A small image autoencoder, trained from scratch: 21.6M parameters.
Rows from block 3 of the encoder of a small image autoencoder, named by matrix and row number. Rows with one number within an expert belong to one neuron, the router's apart. Each number is 200 + 30 x the weight over its row's rms, rounded and kept within 0 to 999. All counts start at 0.
After each expert's rows are labels from the 100 images, of 14976, where the router gives the expert most weight on average: "strongest on" is what is common among them. Only what is clearly more common there than usual is listed. The data: microscope photos of single blood and bone marrow cells.
# router: router (encoder.blocks.3.mlp.router.weight, 8x384, trained with AdamW), inputs 320-383
# up: expert up (encoder.blocks.3.mlp.up, 8x192x384), inputs 320-383
# down: expert down (encoder.blocks.3.mlp.down, 8x384x192, transposed), outputs 320-383

# expert 4
router.4,165,188,217,229,209,215,191,194,193,218,193,253,232,171,232,246,189,217,207,200,222,241,216,126,215,238,230,196,205,197,172,248,194,191,204,156,207,254,185,187,186,227,168,219,151,219,169,212,203,176,230,195,190,294,189,192,218,213,189,216,232,193,211,182
up.0,167,178,234,180,228,174,196,237,202,169,199,196,207,153,263,191,174,212,157,191,200,189,224,228,198,218,199,171,183,176,161,213,263,175,177,182,197,169,154,181,183,211,199,180,195,244,191,188,189,183,177,165,160,210,172,233,168,171,160,166,200,220,253,157
down.0,181,258,210,205,166,139,177,204,185,149,211,244,177,238,186,203,231,226,174,226,177,261,234,211,237,160,171,175,203,178,163,187,188,188,187,203,273,211,227,200,137,184,188,196,204,161,166,247,210,223,247,220,207,212,257,181,162,215,180,140,219,224,167,259
up.1,216,209,217,197,222,187,190,241,191,200,230,245,229,237,228,254,201,173,204,201,201,249,131,223,242,175,198,206,203,125,204,191,192,230,173,228,195,195,248,192,181,188,207,210,199,189,253,163,246,215,221,204,206,197,259,208,212,204,205,206,242,177,199,203
down.1,174,211,186,193,208,201,232,172,188,219,230,205,226,210,236,220,158,167,167,192,211,258,193,265,157,189,200,195,189,212,144,211,231,182,209,207,189,206,191,196,178,175,179,189,249,240,216,151,255,151,188,188,146,196,157,175,174,157,233,247,229,192,225,172
up.2,208,241,221,209,139,252,177,193,176,202,175,171,200,247,198,205,223,219,203,167,167,154,199,248,215,186,229,199,183,207,234,218,146,187,228,201,246,190,176,195,244,172,196,172,234,171,199,193,224,192,181,209,142,137,166,199,206,193,165,200,199,228,124,231
down.2,178,204,152,210,190,164,245,176,191,186,202,225,212,166,254,213,197,254,174,219,200,230,172,181,185,234,192,203,163,192,152,214,218,156,192,183,232,213,193,179,179,208,238,195,181,233,198,255,245,146,177,168,167,213,113,191,160,164,262,217,175,201,224,169
strongest on: cell type: artefact

# expert 7
router.7,208,216,179,214,200,225,202,189,184,236,158,167,207,213,136,177,218,203,168,209,218,170,180,268,232,179,205,159,168,229,261,161,224,226,233,196,201,162,196,190,275,212,185,212,182,121,203,206,255,209,200,222,219,135,233,179,161,220,182,176,164,204,150,243
up.0,189,179,191,178,156,198,179,195,195,150,193,170,186,216,139,158,181,193,189,170,150,166,245,194,172,187,189,184,179,134,207,183,178,189,278,206,178,130,157,157,186,135,185,195,225,174,223,180,237,137,166,205,229,193,181,225,167,142,180,223,133,196,194,164
down.0,176,169,210,243,237,229,218,232,191,166,274,186,257,175,232,247,156,161,200,205,177,242,207,187,241,187,189,192,210,175,225,174,206,237,177,235,212,192,237,165,179,240,228,283,185,218,179,177,225,182,185,167,179,181,196,219,212,216,273,165,174,183,151,172
up.1,170,201,127,200,174,184,187,170,164,205,231,219,171,186,208,194,257,230,188,179,198,182,227,137,184,243,200,214,191,199,158,241,172,168,179,164,141,228,161,218,186,210,200,131,242,190,175,253,205,198,180,186,196,202,159,194,224,181,210,232,203,238,254,189
down.1,200,195,180,231,254,152,170,210,166,187,252,194,208,158,191,209,164,153,218,248,190,162,157,216,218,175,195,209,219,157,191,166,152,197,179,220,183,194,207,204,172,203,249,151,206,250,238,177,158,196,188,160,200,254,160,221,172,251,162,181,179,223,241,259
up.2,185,191,177,148,262,178,133,191,190,180,192,195,190,177,95,184,197,186,170,180,187,155,217,219,163,169,135,140,211,160,199,181,235,182,207,191,195,177,183,164,192,190,177,226,175,161,206,213,212,210,166,178,180,185,133,226,156,158,150,167,173,209,180,189
down.2,208,186,183,213,222,176,218,201,177,160,231,156,227,220,211,147,223,178,165,225,206,173,154,181,254,215,208,223,229,239,169,181,197,170,202,268,256,199,245,223,183,170,204,227,162,165,170,213,240,150,252,194,188,183,200,179,184,169,251,198,158,196,264,212
strongest on: cell type: artefact; cell type: promyelocyte

# expert 5
router.5,231,202,130,180,209,214,172,197,202,179,166,234,197,191,263,179,221,218,175,187,253,192,186,219,246,199,186,187,232,230,225,215,197,204,177,188,213,212,227,208,214,262,182,137,173,195,205,238,155,230,199,199,157,197,189,130,223,239,177,162,203,192,224,199
up.0,193,257,151,180,206,237,178,224,208,237,170,242,205,185,214,203,175,167,193,256,213,246,158,216,231,149,240,183,221,198,309,193,225,233,182,220,213,202,240,239,205,196,204,178,198,216,257,106,187,213,208,205,203,208,203,167,198,170,203,138,241,156,176,259
down.0,187,280,226,196,208,175,164,214,255,214,192,207,181,162,223,149,171,170,155,221,187,227,180,229,227,203,208,193,246,186,197,261,163,211,215,178,194,201,150,169,202,231,215,206,209,255,166,203,177,205,218,205,211,170,177,217,176,184,239,236,246,202,194,248
up.1,172,184,192,222,165,226,199,148,180,225,237,217,180,192,177,210,256,243,198,210,164,203,235,112,169,217,205,200,193,176,199,161,197,207,274,206,183,196,197,228,228,197,221,206,258,161,197,202,238,147,183,267,199,171,184,242,194,202,226,246,163,230,149,149
down.1,188,225,184,163,191,128,204,136,221,213,194,155,179,255,216,188,193,218,205,190,164,164,150,230,235,202,197,212,191,252,242,187,206,165,227,196,134,233,230,170,242,200,202,172,212,212,232,204,195,177,248,182,226,201,229,225,181,180,180,250,196,206,235,175
up.2,185,190,214,204,166,218,202,144,143,206,227,189,180,194,173,211,231,229,201,168,178,208,241,147,191,267,152,211,171,198,194,178,177,156,222,217,170,157,148,181,257,145,191,174,227,205,176,225,246,193,193,242,225,173,186,242,209,158,237,225,170,180,140,195
down.2,221,243,235,156,214,191,235,203,204,170,225,215,220,180,197,224,199,184,194,136,158,219,228,231,193,177,244,227,204,192,202,193,234,223,224,180,227,193,148,201,203,224,231,218,178,154,191,186,140,242,226,156,165,151,227,210,189,218,216,192,138,230,169,215
strongest on: smear: peripheral blood

# expert 3
router.3,179,179,192,235,216,157,181,199,194,169,226,232,170,185,200,228,240,174,246,181,237,213,218,178,122,250,158,173,195,209,164,218,190,218,199,210,121,158,161,161,171,237,219,238,208,192,218,217,263,166,194,182,225,229,194,242,237,183,230,249,203,200,236,182
up.0,214,174,267,173,187,227,209,280,178,140,239,188,199,219,103,235,199,234,196,226,212,177,204,190,192,192,202,213,196,143,129,231,177,180,267,201,185,186,165,195,203,162,189,212,233,202,162,216,209,187,196,217,210,219,208,220,203,166,207,203,248,185,162,183
down.0,189,190,171,136,178,188,129,182,227,226,236,172,227,173,200,211,228,210,202,153,229,265,198,197,187,201,204,184,201,170,205,192,191,277,190,209,179,207,224,172,192,202,228,166,187,199,187,186,254,169,203,219,222,204,145,193,194,283,196,130,185,193,204,180
up.1,206,228,238,232,168,258,208,216,207,168,183,192,231,176,255,211,188,253,168,211,203,192,172,188,244,198,217,203,216,212,190,176,225,233,207,152,202,183,247,231,237,197,174,190,185,220,159,238,210,202,197,203,155,188,204,219,192,234,217,178,172,238,172,173
down.1,206,162,235,166,201,209,232,195,182,231,177,204,147,153,226,178,252,213,193,216,211,210,186,178,193,222,203,181,199,162,214,253,198,231,204,253,215,158,172,147,211,241,237,186,165,255,178,193,142,220,205,232,180,246,171,245,206,254,259,238,216,260,176,166
up.2,164,211,235,204,214,149,192,231,241,177,221,221,203,223,238,185,154,152,207,215,216,228,205,240,163,193,222,163,181,162,151,221,211,243,145,214,186,165,198,163,153,228,243,219,164,228,218,139,223,189,221,141,211,243,210,204,206,168,200,197,235,151,237,166
down.2,212,218,198,183,211,201,245,217,231,227,177,219,210,152,187,230,240,240,193,195,227,212,208,252,185,211,270,178,188,193,173,236,205,192,169,197,245,190,253,193,178,173,207,208,214,192,167,146,212,189,175,240,157,219,204,176,228,168,170,143,188,256,209,236
strongest on: smear: peripheral blood

# expert 2
router.2,194,174,229,166,166,193,244,208,201,202,247,230,170,188,141,178,191,218,183,228,242,191,216,220,189,243,226,180,185,158,165,201,151,203,197,212,184,218,225,193,209,221,200,158,235,196,177,221,245,173,222,205,207,219,193,216,195,195,198,164,203,202,174,159
up.0,190,176,173,158,150,224,172,166,167,212,201,159,157,211,272,191,210,232,165,185,210,171,190,202,218,206,161,173,222,236,223,196,192,176,231,168,181,213,198,160,208,301,170,139,196,163,218,230,197,135,166,195,226,177,176,262,212,231,146,163,162,192,216,181
down.0,188,176,172,176,192,171,258,262,218,182,223,200,227,152,218,122,206,198,165,173,253,244,189,191,200,215,187,228,210,174,170,239,162,209,186,238,285,218,237,220,247,209,178,161,256,224,212,214,203,170,139,220,235,165,245,222,262,187,127,195,172,208,204,215
up.1,200,202,138,234,191,215,200,170,184,167,156,159,176,167,184,222,244,233,241,190,169,168,202,152,187,229,183,244,201,270,208,173,180,166,221,202,180,175,180,199,255,196,174,233,168,200,229,216,204,187,174,199,211,173,175,169,213,227,214,226,253,230,165,228
down.1,220,193,223,204,200,264,181,234,169,229,151,165,228,218,168,171,223,176,249,192,188,183,154,197,184,183,225,201,198,197,191,161,187,207,213,192,220,141,233,203,213,218,211,179,191,218,156,211,197,229,219,186,198,238,134,221,207,180,215,220,162,177,165,166
up.2,196,181,202,182,176,208,237,150,147,155,232,210,217,224,196,186,212,252,169,182,222,192,237,208,189,274,176,191,181,171,211,235,186,163,211,182,215,184,193,185,221,277,191,150,260,203,233,231,181,158,170,212,212,182,162,224,177,186,152,214,163,248,217,153
down.2,173,224,169,197,154,203,244,234,192,220,213,201,251,235,240,127,223,201,192,169,126,149,205,176,220,166,227,201,211,191,128,203,182,160,290,196,212,234,212,196,241,205,183,165,222,213,158,211,200,166,184,208,214,194,241,203,201,205,186,267,146,154,213,177
strongest on: smear: peripheral blood

# expert 6
router.6,226,197,239,217,229,180,178,153,200,213,198,166,199,207,190,235,193,188,150,154,167,180,222,237,155,201,197,194,167,206,186,199,219,206,179,220,184,183,141,204,209,179,205,200,165,173,174,249,221,214,159,203,189,185,148,186,167,182,178,203,175,198,164,194
up.0,223,197,198,160,160,254,236,184,193,190,199,184,213,174,249,218,199,196,238,196,179,172,187,145,229,179,155,238,240,234,222,168,205,210,274,201,183,195,221,204,262,217,145,202,231,190,228,194,245,234,142,263,220,184,219,218,193,189,243,200,218,209,166,263
down.0,175,200,192,197,197,194,236,191,237,218,199,193,187,165,219,179,165,245,157,193,200,169,202,176,232,268,150,189,124,247,187,234,183,180,169,166,150,197,148,228,210,177,204,135,237,218,221,186,189,198,266,206,217,203,168,203,181,225,221,222,149,251,211,164
up.1,214,236,237,223,196,209,192,247,226,227,236,218,209,240,169,201,179,221,219,201,234,207,173,185,214,183,239,227,179,201,197,258,227,229,201,226,181,257,202,228,183,131,253,202,248,226,173,197,195,219,200,200,207,242,150,195,206,196,232,246,247,300,153,209
down.1,221,206,164,193,229,220,212,176,231,200,166,185,277,158,208,170,176,182,211,164,212,195,236,151,195,221,125,214,265,196,180,177,234,124,213,173,241,167,176,149,186,228,214,170,250,219,224,184,247,182,192,161,169,204,246,238,201,175,214,189,204,203,182,223
up.2,186,179,244,187,247,181,183,174,241,211,212,226,215,213,194,202,187,179,176,209,178,216,227,254,189,159,241,159,166,142,143,230,211,202,172,193,195,204,170,195,150,171,197,200,191,236,170,171,174,169,217,187,176,218,166,186,150,167,201,202,206,172,243,190
down.2,239,142,208,179,196,196,258,216,198,214,185,207,164,248,209,224,175,203,197,140,204,116,269,241,214,239,200,224,185,213,193,218,213,237,168,195,211,199,206,212,213,235,152,199,171,154,174,207,204,212,222,195,211,236,227,176,161,168,213,185,187,243,186,227
strongest on: cell type: lymphocyte