Weights of a small image autoencoder: batches of 128, 194171 training examples.
Rows from block 7 of the encoder of a small image autoencoder, named by matrix and row number. Rows with one number within an expert belong to one neuron, the router's apart. Each number is 128 + 32 x the weight over its row's rms, rounded and kept within 0 to 255. All counts start at 0.
Before each expert's rows are labels from the 100 images, of 14976, where the router gives the expert most weight on average: "responds to" is what is common among them; "peak at" is the part of the image that holds the peak. Only what is clearly more common there than usual is listed. The data: microscope photos of single blood and bone marrow cells.
# router: router (encoder.blocks.7.mlp.router.weight, 8x384, trained with AdamW), inputs 96-191
# up: expert up (encoder.blocks.7.mlp.up, 8x192x384), inputs 96-191
# down: expert down (encoder.blocks.7.mlp.down, 8x384x192, transposed), outputs 96-191

# expert 0
responds to: cell type: lymphocyte
peak at: top left; top right
router.0 [159 142 127 130 120 176 114 153 139 115 106 142 180  64  94 140 119 176 168 101 116 129 140 208  90 117 111 128 136 144 134  84 119 105 154 113 152  98 149  61  93 125 117  97 127 143 138 118 151 115 106 198 166 128 146 114 163 125  69  97 118 158 121  93 161 110 112 132 101 138 111 105  97 108 172 176 138 161  88 143 166 170 124 173 140  89 115 106 159 126 122 125 110 170 136 137]
up.0 [122 121 121 126 141  95 175  76 139  72 124 142  71 117 105 131  89 184  46 168 142 102 130 135 152 151 148 120  95 155 158 123 142 150 132 115  92  78  67 143 113 136 171 153 199 112 138 112  70 137 122  72 148 144 132 111  41 127 105 100 137 185 125  66 131 165 145 122 151 122  91 172 168 178 118  97 147 113 180  71 133  88 100  91 136 121 149 165  76 174 147 178 121 131  44 145]
down.0 [113  83 134  89 154 175 198 175 147  85 131 152 111  52 126  82 115 161 155 132  74 163 169 121 214 193 156  79 180  94 105 158 154 115 162 128  53 120 115 159 157 133 139  93 102 127 137  73 151 139  96 100 157 118  84 185  70 144 151 117 102 170 147  89  91 110 177 130 108 117 124 134 166  91 131 109 122  95 104  88 142 123  95 125 112  77  51 119 111 136 179 155 158 139 114 193]
up.1 [ 85 164 108 119 106 100 130  62 133 113 172 135 115  93  69  96  78 157  97 167  99 119  85  88 136 201 127  96  89 147 103  92 180 172 116 113  77 158  77 181 124 109 147 141 199 135 163 121 112 133 116  85  89 142 124  88  75 166 157 148  97 163 119  93 140 152 121 145 111  95 142 139 132 153  67 125 130 110 137  86 103  99 131 120 139 123 133  95 123 195 161 111 117 131 115 137]
down.1 [147 177 172  68 119 121  97 146 116 107 121 127 121  91 160 140  85 122  93 108 129 113 180 144 187 137  98 123 143 140 175  96 155 143 222 124 124 183 120 156 159  77  76 125 162 135 177 154 181 174 129 168 117 124 127  93 172 177  79  80 118 196 112  69 134 154 184 104 136  73  95  94 122 123 111 111  82 101 126  87 102 152 109 160 152  81  75 118 119 231 162 151 176 138 137 139]
up.2 [107 129 190 108 161  70 151 107 107  95 186 156 116 142 104 133  71 160 114 115  90 149 131 123 155 183 135  96 122 137 163 129 149 143 191 103 143 151  79 122 140 137 171 137 189 126 166 151 119 155 123  59  89 140 126 114 108 132 167 106 138 181 125  87 152 168 190 197  97 107  97 152 184 121  78  82 149  83 177 107 145  73 116 107 131 104  79 123 104 217 103 169 125  98  77 115]
down.2 [142  79 184 146 118 125 147 146 181 118 116 110  81  95 134 152 105 153 156 212 126 105 156 145 169 125  88 173 134  80 149 136 121 132 135 152  81 144  90 143 167 185 112 147 138  75 126  83 127 106 140  51 215 135 138 150 127 166 164  30 147 142 104 131 117 186 140 146 128 136 150  86 111 112 100  84 161 124 124 114  88 128  89 109  78 153 129 163 144 110  94 108 150  85  81 113]

# expert 3
responds to: cell type: artefact
peak at: top left
router.3 [ 83 138 162 117 136 122 170  88 135 105 114 108  69 112 201 160 148 116 117 125 135 124 165 111 126 118 136  92 140 157 151 137 123 113 121 136 161 135 112 145 169 166 112  95 115  66 150  94  80 171 125  68  95 212 134 143  81 121 144 101 184 133 146 162  80  74  48 104 130 130 134 134 167 133  96  82 110 160 124 107  92 134 146 102 167 141  62 132 111 119 158 125 118 147 150 150]
up.0 [126 144  84 133  97 107 136  85 147 126 100 179 171 141 119 103  96 176  94 136 146 143 129 111 113 125 151 144 109 140 173  83 166 148 130  80 171 136  67  93 114 109 144 148 181 143 112 122  95  77 123 156 142 105 106   5 138 180 156 135  86 158 108  91 120 126 114 181  88 145 156 134 137 163 119 179 113  96 172  57 126  78  96 140  93 118 134  77 123 166 163 159 151 138  91 174]
down.0 [107 101 174 123 117 104  93  97 195 122  97 116 113 139 212  90 164 166 141 171 163 179  92 129  68 130 145 118 179 136 109 216 112  99 167  87  82  86 113 145 119 100 165 118  60 110 187 145 114 104 153 131 124 140 119 169 117 110  94 167 141 130 116 118 198  84 192 139  80 121 135 162 145 133 172  95 158 145  98 110 179 116 104 118 154 171 139 138  82 132 145 131 125 139 159 121]
up.1 [147 120 100 136 122 140 101 150 181 101 121 145 179 158 109 103 129 136 112 103 116 161 123 133  81 138 149 136 152 155 135  71 106 127 133 129 109 145  96  94 108 114 142 186 169 159 146 109 133 128  82 124 145 105 108 125 111 182 174 190  99 190 104  70 134 112 154 151 163 138 151 152 117 109 107 158 143 120 115  84 129 124  72  96 153 118 177  87 114 159 135 144 137  98  92 113]
down.1 [140  96  99 182  85 161 159 140  87 129 125 169 143 127 140  83 112 152  96 201 113 171 148 132  99 107 141  99  52 130 157 115 200 180 171 127  80 192 155 141 181 125 118 158 141 139 108 138 148  79  98 135 125 107  76 111 119 158 123 144 156 170 122 123  61 102 110 131 125 102 119 121 133 151  96  92 180 106 121 141  69 108 160 142  83 125 103 135 110 131 119 133 109 142  75  94]
up.2 [ 92 138  73 161  91 125 137 100 133  94 154 127 187 154  87 164  83 173 146 133 148 160 113 111 102 149 146 186 133 116 114  99 184 141 118 125 162 196 124  84  94 150 163 144 153 141 125 136 122 112 102 155 122 115 135  91 109 172 154 159  89 166  94 105 148 158 133 178 140 142 101 140 139 170  86 181 151  98 167  69 150  89  62 105 112 116 176  82 143 189 160 154 105 108  51 121]
down.2 [140  92 101 178 131 168 116 116 138 169 132 113 140 100  85 137 106  97 143 100 120 103 103 120 207 122 114 113  98 113  92  65  99 194 113 125  70 127 149 151 115 116 145  87 141 154 125 134 146 140 205 118 111 137 142 193 101 160 156  74 144  94 149 159 137  80 102 144 118 117 153 136 163  98 109 155 101 128 154 147 106  74 198 164 111 115  96 133 146  93 152 145 112 166 152 176]

# expert 2
responds to: cell type: promyelocyte
peak at: top centre
router.2 [ 92  99 156 141  98  66 144 170  98 150 149 146 165 177 167 139 112  93 141  72 133 129 106 160 122 108 152 155  77 124 124  53 195 174 116  58 158 151 128  89 153 219 109 155 175 110 123 145 125 101 152 116 156 122 133 106 121 144 144 202 143 103 112 158 133 122 105 134 163 155 160 141 130 134 131 162 133  93 124 139 138 164 165  73 155 138 177 141 141 105  92  89 110 182 133 150]
up.0 [ 91 120 165 138 105 126 119 209  92 201 187 125 158 163 181 144 168  80 129 153 142 164 100 157 154 128 143 132  89 120 110 101 122 142 130 106 151 130 158 137 130 193  98 141  96 131 141 166 187 135 134 121 145 131 131 184 150 140  84 156 149  65 147 170  73 108 126 117 144 118 122 104 128 143 165 159 142 127 103 161 142 172 144 129 160 132 157 198 160  78 124 115  95 187 169 170]
down.0 [134 140 124 118 148 164  43  82 109 138 124 174 118  79 226 145 149  90  80 122 155 103 142 109 115 101 136 139 121 143 165 171 126 123 110  81 168  80 100  73  85 161 169 162  97 148 118  73 155 123 154 160  98 128 171 152 120 159 118 144 103 114 123  95 133 124 134 120 179 135 148  94  21 122  83 142 173 149 129 107 120  69 129 145 112 128 138 140 144 135 156  98 108 127 113 143]
up.1 [158 127  74  94 140 220 165  96 190 106 102 118 109  99 107 128 101 151 145 136 130  98 145  88  82 183 103 119 146 145 152 138 102  95 170 123 127  92  96 181 150 142 206 170 137 132 132 128  94 112 143 134 117 144 132 102 151 125 135  99  48 163 124  89 109 131 153 140  54 102 131  94 154 137 118 111  93  82 187  60  89 118 113 155 115 109 117 139  57 134 169 152 136 129  72 135]
down.1 [156 161 133  92 118 127 130 188  95 132  91 124 112 135  92 123  75 136 134 174 107 143 127 119 121 137 126 127 126  78 122  99  84 132 107 115  86  92 105 106 116 133 156 123  82 156 124 140 172  62  79 132 145  94 160 152  97 141 163 115  93 177 179 174 101 143 218 127 162 176  79  88 108 114  52 125 117 141  91  98 171 122 197 140 123 160 120 108 160 137 133  81 194 142  94 110]
up.2 [166 174  89  99 113 129 155  63 202  50 113 154 126 104  92 126  51 182  73 127 116 125 163  79 124 142 128 121 171 154 162 121 113  94 165 184 144 120 129 127  65  95 112 142 153 159 141  81 105 129 128 142  96 124 148  77 122 189 164 113 142 150 115  62 142 143 115 150  88  68 153 111 133 124  86 122  59 111 145  94 143  98  84 127  96 116 115 119 101 170 146 135 178  83  79 105]
down.2 [169 158  87 176 114 101 124 107 142 136  89 146  93 198 115 188 141 135 126  77 120 114 137 129 135  83  82 134  95 174 149 107 109 129 123 135 120 132 108 100  50  81  77  69 178 192 112  49  75 143 131 151  67 184 155 115  78 107 153 100 131 142 120  62 159 114 107 205 127 134 171 174 103  70 112 164 145 168 177 147  93 175 137 113 125  92  95 133 137 179 159  87 101  91  87 165]

# expert 1
responds to: cell type: artefact
peak at: top centre
router.1 [133 133 144 151  98  98 115  93  92 118 164 132 111 117 161 166 141 137  72 168 122 148 103 104 139 149 159 150  15 146 113 164 195 211  87  82 143 126 148 182 126 199  91 118 137  96 136 134  91 124 152  68  88 124 154 131  78 119 148 154 157 125 106 150 117 103 128 158 174 134 120 141 160 105 118 142 135 139 179 116 126 121 118  47 126 146 144  85  69 115 112 185 128  87  92 123]
up.0 [130 137 108  87 150  98 185 144 149  44 119 170 156 127 134 132  67 172 102 103 149  70 147 108  94 115 137  83 134 114 112  61 148 120 184 106 143 146  90  80 124  84  89 121 179 224 142 128  90 126 139 114 142 141 102 139 156 152 118  84 124 169 123  63 102 143  69 150  77  24 108 174  99 134  94 112 150 126 110 129 137 181 171 134 115 144 140 190 139 184 138 119 111  98 111 164]
down.0 [187  87 162 162 110 104 113 137 116 111 156 139 163 142 156  73 129 126 132 208 155 165  64 115 131  64  98  83 118 130 106 136 128 138 145 141 125 114 161  93 154 154 144  75 118 120  80 136  32 176 112 185 119 156 123  95 122 109 149 110 108 135 122 158 152 121  83 122 125 150  96 144 125 127 169 156 163  82 141 147 122 130 140  95 109  93 133  96  99 144 112 156 157 148 112  79]
up.1 [ 79 107 171 137 121 108  73 179  83 185 162 148  86 107 171 139 189  70  97 166 136 169  96 130 165 142 156 158  97 151 126 198  92 152  83 101 126 116 166 193 127 144 156 139  95  65 141 106 163 139 149  91 110 124 148 177  76  91 107 152 163  59 145 171 113 150 163 106 141 155  80  94 158 163 154 101 152 167 165 184 106 111 110 106 150 139 152 111 100  55 131 135 104 124 170 156]
down.1 [114  88 144 138  65  94 181 123 150  79 102 236 124 149 150  57 163 126 152  72 124 106 138 167 120 109 179 194 120 107 135 138 164 106 136 109 112 161 143 100 134 126 139 143  93 133  79  79 151 151  63 160 110 103  89 153  76 102 125  77 133 124 141 115 149  60 162 135 164 148 120 164 158  65 156 137 107  91  79 139 103 199 105 216  54 124 153 167 165 107 155 180 115 116 165  71]
up.2 [164 157 143 158 140 171 255 116 162 100 109 118 111  97 102 140  79 149 129 102 124  99 151 132  94 105 105 125 197 124 123  82 155 106 171 165 144 127 100  98 144 146 118 141 161 116 150 134  80 101 126 130  70 166 123 124 119 150 128 130 104 188 106 104 148  98 114 145 105 153 141 173 103 116 156 108 134 104 104  70 146 143  77 144 110 129  97 118 155 183 123 141 120  67  84  96]
down.2 [111 107  63  90  64 194 149 112 150 143 166  91  98  89  91 140  92 132 123 142  79 108 126 102 112 168 117  80 148 131 154 156 149  67 138 132  76 142 129  82  84 138  85 103 114 127 147  95  87  72 126 164 128 159 121 119 137 135 128 151 139 131 132  86 145  91 169 158 116 113 160 206 110 132  61 146 131 122 101  78 176 139  92 149 150 112 123 127 114 152 157 120 158 138 129 121]